config = dict(
    embed_dim=256,
    encoder_qk_norm=True,
    encoder_layer_scale_init=0.1,
    encoder_moe='expert_choice',
    text_encoder_norm='layernorm',
    text_encoder_parallel_block=False,
    nesterov=True,
    max_grad_norm=0.5,
    epochs=22.3,
)
Rows from block 3 of the audio encoder of a small contrastive audio-text model, named by matrix and row number. Rows with one number within an expert belong to one neuron, the router's apart. Each number is 128 + 24 x the weight over its row's rms, rounded and kept within 0 to 255. All counts start at 0. Numbers have three digits each.
Before each expert's rows are labels from the 100 clips, of 14976, where the router gives the expert most weight on average: "responds to" is what is common among them. Only what is clearly more common there than usual is listed. The data: synthesized solo parts of chorales (CocoChorales). In brackets: how many of the 100.
# router: router (encoder.blocks.3.mlp.router.weight, 32x192, trained with AdamW), inputs 96-191
# gate: expert gate (encoder.blocks.3.mlp.gate, 32x48x192), inputs 96-191
# up: expert up (encoder.blocks.3.mlp.up, 32x48x192), inputs 96-191
# down: expert down (encoder.blocks.3.mlp.down, 32x192x48, transposed), outputs 96-191

# expert 5
responds to: tuba (97); note A#3 (86); note A3 (56)
router.5:105164172163130152176102158139125153111131150100147114133124157078109126170133142119136162135150164116075111123114160169161111119116172119134131105087167165072113105145107119068145109084144118119164094133092113127147129128126141117119134095077117113106160093161105102169130098082151116141
gate.2:166119174114135133131145113189108104121152145107119132134125128155093122124084148104134165112108094150123175152156140163138160130121152081152148062154105118107090106130103125113142132114136098123109179115153146114126154130113130088144117140170146134096132116132119097116116079121128142122
up.2:136124141123156128143131108123175140134176101115138151109148135127113126135120143117054152117119158138140046140142128137140138094132131138181119121150148144112123140162127113154108093080123157094115147129129136053084138097132148160099082148172167143140119104118129110141107111128145189127
down.2:123133110136155161129134132095116097169138136125198136132131078122115154132111123108170122148099079117153142174135129117137121139095142109116133093107140180140110123141145123085118120154117148144133097146114124130096145132140115152131117113136110110078118123108116089139134193076146070119
gate.3:112148134115148110112155141118119148108137118135138132122122127128142126116149112155087140147100132134132113132061142118102145152115125153134096150112180173135120154136103197132103116110111123095101167123162133102165118115133122116150137165153077161140125137180136136118071097114131131085
up.3:135131139110151140138123134090152160130100118096120133133162106137156109148092130124137133126167178133102174113135135113137116071105114158139099133108096112128121072107088090109148110156141114133102140155110104115115121114147141132116132097135128095113111111091116128156116117134134136153
down.3:128099116120166150095139127172118154086153116150138128126088104119136122149120078129144162114135109115117156124107117084085119144138097120131100122128146114148136121120117095141133152079139142110127140129124144119152089147127126135128117089117137124085124117132128123114087079126118193119
gate.4:098146112125141145152117106148118087133071141108125113128081140152127116090125137140117139135125086121128099138124120163161144107132119190122099062136110117142101104157129115135169152110113130129084108117130141099157136086143131160115092148109114178120090148187134123125145154106169111135
up.4:123129171140146147153097161098146151159137143122141129078104094130097150136134150099122143180108097136179158125119150158097132089116102141144096177116135142110147139158151125128113086143111142139103122133151131161148126128145113120101128110141167117076110166128120115105092140088109128095
down.4:131111189123157153122105139168123144160158127132147122125136128142116183137119088139167153172144115106100093125152128116129142112126133170151174115175092175183127165133173143161144103098136114134102148101141117138122131089140124134113138144125113119114086079114126123133080134138149080156
gate.5:107129152114159183145127116190148124127119100105142139150115136134086113093088092138108144129130141112118087163147148117112157143118126123146111138124139126087118113116174118161119150130135148143175115133152134099132119110154133116132101149171126114104087092156152134125151100149109101164
up.5:140133165124147160117106100161168119134143128101151113153146178118147118101158138133125129130133112110138073123123124174101116141146146059126103092162118137125129151091124122190131116144136152099201106090150147154117077087135138143122077127127113111170127093109145149127137132152099144119
down.5:120123124121156150162122107128134143082142080128124133121138136106152166108154137090114123156117158145116105135152139125140092105124101088139134152126137118152126158122155129121111154110148142235082140132099142114163172130119132153135123111109118138133121096142126138121184091151099063133
gate.6:106159137127111107147170102119184095149134138112145125099181148117086126134124125106097151118143128129122082095109134079138144113116113126124096163147137134087127113137092154154133134156157112158137130140176082131112119173113128143101107125125103087142119103163125115130128149095130121131
up.6:120145118153063115155154109142149093155130123101145129111175146141128124122114150106153147125142125123137095089101113104140124155137147170155101077155130103084132094138116177110133102130132141147123140138214098117126127179126108118136106136136148074161119113125128140123130131123137107117
down.6:158147170128163109138129119111123141133135099132147124130131122084127112128093112144129158169084125122162143133118128129092083118118108141126119130125117111124095143131130163111075132118148137140103140140125164157111056143133131127151117113145097126102135132103156178124143158159091115124
gate.7:149131124131109136129120137123088113077104159172109146104122149156169135104108108132130109149144108123121098155137105142121117127134159062099143146120165099120087130156083169078112126120116108122146128128149119110104123107137126131140147146162153130156120149169113131128157080107160101102
up.7:087111148166135126119102134141157151146127157113101125159134139127123124114073126101143175146139148129114123151144134125149129117113146088148119133103151071100082098094139142201132144097145160130106099169125112103116178133176135080146106107176156135133132111144132149130154134120099117152
down.7:106130130137144109079104150117156146174153151150125128134125114125135140111126117131079107187117092109137150176104133103106141152074099120168121127166128160144107118140145153128109118142091109115099142154101131138136111117123114098117114173111078129136148137139093144125058109197102106137
gate.8:145127145141141110124134104149126127077137134159159132124147127103140128143160148118154150118109164132072087140144140140132099173126149121121159098134101101157148149172160139152167130112134132086122117104144133076134121136150136130085124183083095103103144137140108155141119134089139123081
up.8:147126112124115182129122120120169115155152120111086133129107118106120152118141058164139114124121145119158186078122105133118139090149098145143110119147151164077115153102124120140126100163108098133126148126119117153127097124101119100162147115120157139143133122108151108116117141157139111136
down.8:105138113115125153144128139117104119174119159071064139113093160137114098104103159162119112070160115151137150133085126123147118092124168158051139132137111112119111137124129116118132152124151118126133156143084135122121158121149145113095152144087134140162139109080143136132157116153163133130
gate.9:068118091121155104096163149141096099085118146157105112149136142112135140114108107146127090122136108131130155160168175123111156137130130131119178160127117171129166124153138088095116121135120112128123124131111140145126153093152120115101147101143140157136114158163137177096128089074130145138
up.9:165127157095110099126116145149181160175137118133147146128093128131149134129196133140152164118135138131095100157116117133139127121124170135138118112137128144112108143099126096141123130121110119115131077117149115125116112116071144141148126112155100099136130085125133131156177185168114107129
down.9:129119165120134131123120123116124121077122124111212126117149111114125149100164121123135135217127097111070102140161145146149167123173125125138158124133129133120113090128111149153133108101151077168148146128141125123113102109135137090151126110169131112155133112111114129127130104096150161135
gate.10:137133145125106142109102109132125136139155111100116115135108125116114127105114106141134142099151138132119095116103141132128139168176110134121162134123133144167120102138134121212102128141120141124200138135048132178119136109121104127114123127159146174150091109121147117116139137131090133113
up.10:117124109127148117153160130076169148129124135136163142154119085115136135129148134131150100139106137131137157145139107109133114117095123066141129123124130131140135119122138097067143131132136125104072126149200123071094130146163157126109123120110149107108155136104131107130106102133184145117
down.10:130125112115177152108133116135124132132161103111132124142127082132131139102138087133151136104080164176099140072120127142100152134123127129136087151088185121170137130130105140192151133174133110137146120128035143152132125111152126108160129121120112126118125128080129117118168128121119106121
gate.11:121134104153126094131104159071175109135140118123138140151129103135142112113137122137165161123119129118118134119106146149141158078105144124109145080143130136105125165116094164123137086105128111092128102129096126112111191136124120120153138139122064088161108112118131126141122076103169109163
up.11:140135125133128094112119143128130076105132111144082121168128113153133113120132124102167095111174139117144150104133116157143066165144141106130064124140123108091125121094145169146165145122106117117117116099165118127127153162127137105129118118153167106125131104116157099154071117118136136100
down.11:119152081118103146107130140103097131138175158111120128138158124124097120140099098078081148121119105076120191194139126154140137130107171154135125127140124137133142154133140092111130072105133112137094133101125152116149085142144137114089122122131147141106133085117138171118118117165093076135

# expert 10
responds to: tuba (100); note A#3 (83); note A3 (69)
router.10:164157150117135156135144103130123146172141125175143117162157102131161110096136163136131170106153136133107157164131106134137121098118151150144122109103116113131106109136097101074127099131143133101100144159112151106106152108143171107163145117108115125118181121162086099168095117144127105115
gate.5:130121139150127137159121158148133163138105103157119131135121118154142132155147142129117112121145136120145081156145145127122134144148141146093131095155150074141151085110128153089143121148126138152153051145089132106129144098115112100147115119180112093103111131085128141129130136121161150126
up.5:089115113136102130128130187105099127113065148162140136133133097119126144135103157086167108129118092152147120151115116136126117133165128164119165146125121111125120097116133112157128150095126138156142139157108132071144119096137121170164117071102136075140143123124151189119152077125169119154
down.5:139133137129155088155131121065119105167132149153156130141125101138122055111111114100139144152100157134138187081129119068101127107146177139166106138152156126131109159124096077162087118145106153085145122119107119158143150114126117122155139119142124128150117096130132095131162151138099157126
gate.6:081108049140095134117119125112141123128112157169118151125182134149134117163123172141094129147108147138125125114154137144115141135153091111128118104173133136094119156138127174142129070105108115145171149156102135155099133141108120137132117127163095111105152142167115151123113095171098145118
up.6:083145131153150154121156150102090133114121131132138098166108134125120123117190147143116093168113128145126099113132152142116093133101103149123097125133129142138133131132127138134111112106109150157188123134051140133089119156094126091121115158149087135122112129122148115097115089141100139127
down.6:143146118113200164148116095101125116164117105116125128121151095115124092091156143165080151156165124122112184075093112091141157096168143118113150136147133102131115093126171164116119172098117121069110109125108123143102129138116128107148122121149116120149122115137148099133097062120136181143
gate.7:106131119101117125150135113084176150160131152090153162122140096118168113111149141133097126126128098139106124132102107158130121122129064178127099114088115168099108174149104120092119119107120133137124155148185139150119137110113115155153123133105117120134184116138138112131157159141135105147
up.7:177120125151138108108161152160102108095101113155100122135095160137091138130088097126158134151118152127167107116162143106114125163119190125141150154146159090131150079139129146160127113149131124141127080124078131133127121138146143109115135130147130121129066142124147128130091069102117129083
down.7:126145140111160109153115145145123146088159133137141119144138099156126095138114210078098130127142144147063109126127116100182138117148113138124083121146119093123118134123133113101160157137093166143143138133204134132187092145131129092117129122089182122120134137144131132125085135107131161137
gate.8:147137155114149069132108129144125078102110100144148115109169142172122114082189139101106128131116099123134140129105115088161159119136141177140111084123133108128127125095091123073119131168136136125082083123095142146171130089113127118163146096146156109128184149112118124131146117170093146151
up.8:121133091116155076122148117091144077140119110104132144160151147124127130127142141120122128093142142139124137129137105099146151111127117184140097088181142095127105145106102103060093116146132109120048114127133135127142098064118124164141119110157117139196176135138103147123157105169138160138
down.8:111102115132108142145132093116147114103115130095149128124107186161119100112121104093165174179098109112143089173153146145149124123115119110108153123094117111128131118135142126163095121114135103076129125087135117141137105142125131133083111134095127117142153117125106094129138149121100099107
gate.9:104128124132163141135128135111162179159139115147125132137086129156118146141123116104124090164154150117129127111105087161143177140135128137110120114083124126143119154104133111090129129080118117139097112084166128131143088103127131094137143124133165149119139165128118110135068116110121142152
up.9:174114124113102124136142127165096074088100144111138129123107149111119108144112153137110161095092100133120148150174176119127075119121138121143126159139110151119161113150107149146106144162140160105157128152096110102105175143127155149139087143129119107121109092134151155140161169133148102085
down.9:205103122117139167127122129130139152150149116125153122110124186129137097114114078179101130137156089140101106128163163110125142126104113102155122100176114082117103151120118143049128097144129145106102110136141118131140146146144112106099135126120161124116133149129133126126104104101132114104
gate.10:114126157139116180109108105178143131160093092138098113143142149130154140136147150088138118134159181129098101162162134115107116157118143126071100074183141083151090117141155120139156105112119158112159133105159144130143145160108108086159143143140121117113151136135122096136132098099121143102
up.10:108116140158101171136128107127167124135127106139155130123119087129106128170130110088121122151132112136110127136092128143104106129123181158097033133087138162127120154124133126110162123106154133085124096122130137116140145151106125119096092141158184143165127128134115111154108163131086155108
down.10:102140138117129130123109130116119136094111165169065116113138134112129135101134089139135104093141156130126099091143121150165134118179138125164128146162140124120123066125134134114130105120145116153120163137166114153083168121113145072081158120154152132106110128128132086130181161182140131128
gate.11:167138184141128121161113110148135133129144167176079130154174169126171113153115148148092102104169102118087160141122126144118117107122120102114105120137120156118154168134132160075139120091114150109152149116171122118132141131116113083164073136119121116123098125122129135098129134096147145105
up.11:171140178136126110156130115167121147124136168156089125160177179115164117145139157146101086115169102122094174139125116127115122102122120103110114150157114156124159167127113155090128108110119153120151150133164130108122134127116119082170076134098111105144096115117131151105138142102149141104
down.11:139139170127077189104123131139112128154134122106169119126106092131124154094097128146123120102136117100151158064136121166118139112114142115105123156123097129130130119135106147105183104122172150166121089143153120134093092140119119145127124147169106127132125151077107135124157142149095135138
gate.12:143117126130098124153141090142148129104125132126135117098114155079099128143160105114141154118188159116116127127089126148139106173143102092163132149088151143128157105140143149110126144096104165122143094143072124134156124110158112091062133133139150111150112077105116124143110122137096100136
up.12:142135104115179108127130108147159115118119126120125118161117138160148144114104173166106130129125098112145171113166154091130139114132138089149127132139152105107118136152103134108145141109151160117049119116111114082145109128160147139146113101118185137142102124177122145131136118116112133117
down.12:106182113104058112151157091083149105125137132136124124135142164150132101116114156148178121178155110096141169098115124103142170135148110113150122118136158146127156054123166136130189129132171150156157141121160130117134148163125121112143108132172151119136138148099145095132149118128089144138
gate.13:176136150156132145145113107152090121137094099144121124136118129173117120120220114107131111184129143140115082127123136166110175094132130118142075156105127138149143135108152152170139119156130131103118106138078090088139136129144119131101106128133138151125076126119137098118117136129099140130
up.13:122108133147164170134092120155131112157099119137136117149152156128143123136221112112112107162127130161114093120119133159103139101113159133128105099110118101156150144148110158179145123171127143107139120129102137110119113091126126131093139148134152136083121100139126136115154158164120135179
down.13:107127122137105123129117141125144152113099127141140130138117133120145153118135102204145130129129158133131172136141138118130096139142177125113118121176149121116119135131121159138072103134170108201125040135140125120078090110144121125126112096121149104121165140082100108124174110145125134134
gate.14:135123057111088130138150126132170124108186133076152121125111131128129109143133098150113105175124100123155113132096125142160098121128091109159132165132145137149132135124151157117102124107138122156167171143150148072135121148147139091076105160092126126127132104116152150147073093087118133131
up.14:107145161148153129109107157116104125166085126165119134104140118142179154103166160119137160088139162140126116114120130118095148141122175146120125102130124109128115098140099087100154113143102133105109115121143096159142112132130118180150151116138117144137145158165108113128184155153143134135
down.14:132163113149158092107148130121145110125130157105100123142165105125109124120129141152147120191099084137070060158172137134111144154179124122127117110161167133122134137126145164122101134120109134106131117112192106151177128144133115088099112128125095142126150122095119125123141094110112112144

# expert 29
responds to: trumpet (72); note G#5 (41); note F#5 (41); note G5 (28)
router.29:125121138123162142120110148096071136115140138162122115108079147076142136134145100160159116093135145156163166132164145105091095113123104129124109154167115104145133113098119142104129123136132141124139153113158141171103116110112169139132128084114174136116098150110123120164127158153109093135
gate.5:143099122134136137133143160118202117151121177129098113122174147129113136102122158074162103152098120165124166157112112114163136111122117136112105106157141155105144149152118137119142111138112136158163139135130120118157135136074119115111134116132097144137145150153108068140135150081179120141
up.5:091132092121095135083116097108159122121147185141146134130092169129108114161129164188105128079105167125123052138121155144110125118139119141142127151094108109122113124116106103131125155114141123079101146174108118101131074138154141147096139134147153129101161084146141168113098139135144118154
down.5:153126056142146127137140102128096099109154122127075125123131121102133165139115130123119105159116106142136156185085132124126135129141129115146119131155110142133123140132123143148108185094151112137122157135102116122141157139142123146165151123142091141115154138116123132111100165154128142115
gate.6:132134106137083172134133128131147163100130059094133097133132127128152117147153139160128098163125123114107104115093087129150173172114134101162137088058123130115121138120132114080126148162157153090160147134169136139145147121103148146135118148139125144134133107150116072101129168102140126127
up.6:145140143140146121120133127144133097110140121143138109133151145147102129138099038141169147122123116133102115138096124142118105116115115116135105159134106144123119102094132134154125112138110147128159085139136133103169110147134137142148145144149131159089171075127122159137169160108103119151
down.6:099132147136118154162161136126180096125139148125119134139140128160110090122125136152122115087139134098120146164185139122110165136155062126072153131121093130087136133125126133110123130115065181188113154150131127129146135137127130086140131119164153130113140112143101100104113135078120133117
gate.7:110131133143145122122129090127157103121091151092128096141151130151127132122085125139150131156143112116127151149105106129160181163160147102138151155122158129112142115133135111139157150106111143092151116144129142108157131113161132106099118138135095121153119093108112144105189142088156113093
up.7:133127139116155091139121138171132108138137146151118141167113106132080140107127143109119145096121140126142134094106180137140171186106134172103135173128138100135158146120134103148132130108114135140167139154170132104103133146095107106172107102168111149167151150125109153108177117147105142121
down.7:132155144140094137079131131139165124118098086087161145148152141121141118120167212153145171138138131124116102130094140120105170139095111126147115115064167127123136121136139157140137134152139132092136114129065125114118171136137117082133141105144122124151140132086141116123178106139157133131
gate.8:159111125125109119143144135090091111123111185128107143113143122177162125113151092136164114092099142132105124168135134138131131143135131134136151102122132151117151105127084108171133110129146128131102112178143144195150138116133144120216122143126104133113140126118134108072124122110119119128
up.8:096136161148163109122150136110100119117167138069147132152171099137150134114148108125137108140114137116096213159143108113145108102141121115151142144076139123126127102115102137122126108115142119137057076157112129187123150114164139097160125158108122131132111104097116103116090137093124134126
down.8:136118101119191132166127141138131120138121162122170145123158124154129155124106181071108131118131167100142120154115118115120131127119094135109127131181156094149140146128116111116129136093126139110118130147141132138108162142128117087113085125151128136147124129154157109125101116084148108137
gate.9:122134158154100114164141130143095132131165087112156101138191132139124120166104074125155140155141135147144082101075140139132163147137140101138167106097111146166119104113153168109119165144136141072147110162145129134134132113112101154095151145105063130134107097145131130110079143101134128110
up.9:112126182135092117113122094085108106142131110101149125143128137153134134137101038114128144166144148126143161136093115140162138123111150124133118074106152101139137190093144163143119100134155149119163119146090124144105117108111131140122168139069169143170145124130142136144105133108105129116
down.9:139081136128061146157120105151148127081147074130119126107155090140124119105074144103142072151120134143165109119157134139143107113095106135105120151139143125150126178136091139190121145119106143113128132138170131149140145113114132142117139116115147143147131144109133142134107134056150117127
gate.10:088111127167159173149129158117113153138097117136136139149114161137158128137112130150144118154126138126145122113130159109127143146111140068109125149108133114095111107142101117127131151124111143101134162124124125098162158137133107112125147138122137128138179104181108104101163102092144111096
up.10:130092123155107151155106143107109110108113089153139116128136130150086136158135121135148146131112197132143126085142143081131148118119119079110083134152123120135129146124120131052108115120138161129155125137162139078138159114106151108147132134114124141148108111128133120126149167129151139124
down.10:103100158122139081128124155125120121147100135054053119130089144130139152123119115146150146169106110150133097120093121101107128161133151137130140107180134100119140129125158161103096148115099143081121121140102104125090153134126128177116139105140107120111142116111121137117160097166128103118
gate.11:093115121122130099130098075148181141145136110093149141109120106136113138095084127118086126151108101114127174113125110096115146140127160199131123110120153129113151110122112159193123085141119171134116133128180103144163136111108148117092137112142120137146151121129123141119160144127145126118
up.11:118133163119176104113106102104168172145105135114111134106137088133125140136078125102113118149112108136130163134131136123116131114131131148148105189133175145152164141106121128202139109153117097122120131120131109110140102132132148127098143124081144105111168113137136130130139141070122150128
down.11:137164124139059137140138129129136111132126158111230127148122171126129121161119164138124142088141129135117072124137125136135163110128071122104101140120121123128134129129102125110143114102110103099115081124114133115112149126116119130134129134102144127115114150130127114137137176157129166148
gate.12:142139117102087137139151104126165098135112079103144154141144123109117140091120131116107131149137137148148085140077121130131150063138130158145155160109148132098145093143124138151146123109107148141121140130196117133116121097153100118142124141103147126151143134120136147132155135131118135106
up.12:114122094121152169093149171146098126109134106100124129160196119107089093159064096096134115121135108113087120160122146133095112118103138134120163149155131149133119124126122107089122079125123127129168136139134102136144077121138119118111136126164129156140191136129101116134161157169122138106
down.12:157129123146169157122139137132121100149122156099156138126136139114129143134112126168137141102077130138099123120115116140109122154096127100090129093156090143119124102138136156093109142161119132172123113134096136110123127137118137128131120151144107152115113153176117116117132087111162084130
gate.13:114127135125129099128159146137120115107143143140164131146170145114135121145094134127124123139141131138124106138154164129133114142168142096154085060135111099121127121110106108132129156104132175148082126140086122110176100140136141136143112122159131143164138117160104140150139111113118152101
up.13:087135148112139134133129132121138130152146110130133131114135078145165134079107142130117105121111089127084134149138138144118098171139128111114104066118137077107133124123122157132125126160131138168141141114123096142101116139122104167168127123087121151166132166131108069129145125135135115122
down.13:129121153126141121139113106111125122118106132102096133120128119138140209140131126136132109137148108110107145102114122138122098127105166101129183119129132123143092132127097095178107142125098117176120133116113139137094120112153111135161111147089132110146109115157141140128087080106097135114
gate.14:123116161099099110145123094114143078122085134115143121123134142194103113119097116118124127194120106141116163112130111135185127083161127143134085070122144105088118110131139126163130111124141166138134152150099114106152154124147143119158101113173071175125137115126126103148150095116096124155
up.14:094115105136123138138077139141123184143188108124130110081134141073159158109151127122106135101112147133133096122135105134115158107136101072118155103133170127114162091146122153140153109126120125140183112115122125167145109098136112097125157141105109104162140141115143131145121124133154160095
down.14:131102103146121116066133110124138161185129124107108123116118119125155078144133137215154147141124155124144055131108162149116106132136160118119103104114116124125126121130154142149169112113138110169130180121133083113091154139114111113131131131120142147101135137179153132129137142140136171116

# expert 25
responds to: tuba (100); note A3 (92); note A#3 (64)
router.25:130118102082109133096125100113092096105132100141138124139087149141151160161117093143157110110174154126136163100101141124196125133124118107114095182143105129105110154154097134110141142153145114145088090164129109154115147106084120148143123087130130139152118138104110167169161172108155104102
gate.7:141121110122153139124171132089167095121136131126141129164219137122143122179165152097138123129117126096124105126129144079114102122100148143126149118100116089137130103125156125150116102139128129107089131118162132074118132152104127099146141150129079152116136120130101122125159148165140141132
up.7:109127124149152118154127071154129126147140128106147119152128139129155113108114130154109122068112127140119103136105129173140161156148145092112124063144122128077151113123115090138122144084135118141161137146160135118170145133137118104107111118147129125117112108133177120111104146130168121097
down.7:137187131114065132124134119178138131143108134140067127130140121130143111105164170165098153102116135114132115124158120140129120090141131122132141113116087149161121120135119142102120120175136151136136141138089152128142122116120118180129123114155119115160123128154127136135178153195127096128
gate.8:145132135124108115135099087139179093137073120101142102119164148177130117156172133134128115097134144111117140158112118108155121144141100144113127150103121141134109089119121141099154163114128138079131130160123126120139117154127119132122083132152146088114135099134115124133113175135159144140
up.8:184131149146055123124145107140106090115166120127086116141125097134098105149154118118117126125109088111151120136072158115128123122121113133135100123088125169112097105144169089161156133113109123121137163126133166126137132138142124107064093117127156096141144109094129140126143110147153159111
down.8:146121149123168128118138156109164106145132132140072115141125107128130176092173117160129168112120112127150118094127131105089137132100112127088114137100147163126141109125114146161146121110152082086091152135141125098161121130155132202089130145133068142120138117141131124132144110100108061113
gate.9:186122117117140139161108117125132153101141135111127158093104153163159117133151094160100148141134146128079176130105093157110140127073171132163100054074142146137158098103135120081154160120141133131178103128125120132120133163169108120116151123159134113097170087128135119145121117127087145095
up.9:088142105140120139138159158133104110157124142104150115129123089150148125111065173125142134121150157122133101159163128131136101192174174136114101126119143092135138170087116129084119093129153137147145151106120126149139123106122098099098098111101084146108107168173130133102161163192135148130
down.9:121148059134071116093144084113142113126127159106106125122107097098136146124162197105113067143136089144168164116132143121091122152131110136113130123107131087103112123130102132106124166124114108112127111150160146125169103132146129132122084099112121154142129156108154109133107073105137184106
gate.10:097142110156131066130115119077144087185127131086165134135134150134139130146144132155142139109141180118103128190132087104144110131133148112153161163096128127102144124143156158096134125115126140124081105152109127164161129137149142119163120126152066169163165078164095149117120146141119127141
up.10:101122149105118150120141167114098147126110130147159141109151179152157107147138124115125145097143146116130160147166115092109108162098155090173125106131119123130099106139097108114109119075170121121069067176131093105093130127107117131119102122159121141141102137151138139117161120136115106125
down.10:106131120122170124119097134150142083110157113120162125125147116127130064127108160077143126067098173107143126131150143098096149132153141126106116114050140126142139098127123161165133117104125143076134131133113135137117094125128120121128157090151123120158135132134168132136113182114082186157
gate.11:147130142137137147143138065113122139133126135128117130121155131180118105097170110088146109160108124136151136158111136168101127131101144075122144091096156139069105127143118138120134083211130149132118174170157124090114160135131126132092113159094095143150135128120155091127123127146091127096
up.11:177125145095123146145129117130157098150156121122123126130126112099049107109075129115143122133106112136128150116143124143114098113139107115120150129084103151097131072113117109107097103136124122124136142076116165106138134124141132102140141135083106119101143149105139100130141126182109117152
down.11:119125179124218097125124162176144128091164132134141135156160115109129139139146076101152124170090144144106136143138122095134135144124128124121099114139120114137119140129133125125192138116140080160176111117137143134121130124118121131132103141070122143118109153115130115141135097144121137142
gate.12:111125128132089129152114100086129145118229095107154138100141141164142132140140163142151135132104177110097081099148180109135135104112094141125129080120142109124106108112097190075105141128118133108161095095160145091181130104152093133158115110119151117111141108095106127124123109142143139142
up.12:149127099115136149131096113136097136132156107130084145122124147101150146148110103125119095153131148123131168140141116149129107115106118088101156112093096104105112104134090148127129148129113124142116123151187137107150105143149126142128133138111124137131176104092109115141131108114162128132
down.12:103142131134159133140118129128129125087117098100163120123116122107142174134125146107123141151113135132146082140107123119173125108164136134148157134155131121133130158130120126121243135112152161170157136136061126123153144153131123130098090117104145104133094105096116111137088094164115111134
gate.13:136118114106124117139123177137134092137103179094092140123126152093102151124176155114099136142135151150122102129141124144158138125102139141136124111137122149126106126141136153116127158121123144145181163136103145066152115128142151115150142170089113120078105134138119124132130120164109141159
up.13:141131145139118135120093167173103130133108108135130095138166123088125129119144113122133118122161160118152143141156142130140122158110143145134147246141113155135120100097151097097121132104107106138117154138126104124135105104107149120185136130072124107137117101150128136147137111160135130106
down.13:103124107135113127159127143110114138114112137072126142107102120112124156158098176134070147075133158126135078086115126131160108131131138114109125140159122093099113132126122112119174136098169119184157127145115149127104144142129126123122124127157111106151101087168125113125150113156142164169
gate.14:135115099133102142111138140108120114134102063122106131134155115147129160170180158111141114135127175107110080120132161129150098154141129123114127107130107172127139133107145162132137129122121110110159160136159120075128183174133127151123130097144154172120149115101110116078096105166111114111
up.14:103145115124135115112071089156101123108059114086143114147081151102157145100161145150153125140134154093130173138164155164145158089136124144143128153171182113117123115085125128132136149152142123145087149125127133143120125140136140138137127126142142128123107132120114112109092104132147125161
down.14:090126092133175128152145153152131135106111136114159131083126152122154128102126135134130163145177120122097136128124124173144150117132104138112112140104172088145127103127088161164135134081115157167128096142097129127110118134156128107111151155133129130105157140096125149125148112109187079127
gate.15:128127065123099110133143155136106152132126063123153127126130121095173149151114153093150093122114123129124133119091130104121140163125151147116157121133140121130148071129164124110143088149145112124131164142131154082155122143118158109121126126096071142112160131182096112143100123179194145132
up.15:154133109132122097143176135143157111120170186101123126148135123114126123130101140137103101115147106146107167164161117129134117135120148161144144077142125072154087135098131076144085080191104107128157119108076127105123098118129136103129145121154127141122147130124117140112088133118148111093
down.15:126148106131118105128143114120116123108133068123112137141104146113120231144157163137086164112134116132143097170139117109150144119159140123125142114115122140133118139131118148140169113126133121149132099125085120115100101150142126126124152127119130126155106097098111142139137123071164105111
gate.16:160127183150139139123101099104127128119107125115140092148190113127192138150120123138104113139147131108134080129107113120147109171140177134105118053121120124109133075118145103102134158138142142107134092158121109155139153161122120148164141128158109111052127125117133116103154108150145142143
up.16:150121158118138169144100145150124105128090135135161153157133153102152112153135149123092122112146122118156088132165136149103086107123135169103116094136159173117125121161089127145131129130143137122162157113165143149068130122123130112113104133139148078123076128117129129142153110142130145102
down.16:104070146121085099152127073117103096149147158146075132136094112095121091137176173136132115122129141135134194091065132127114139150136090099086161130150103091137132137133157133117129156088113141147143132130173107122131182152145120101134147105105109130113110163123137152140135133139109174136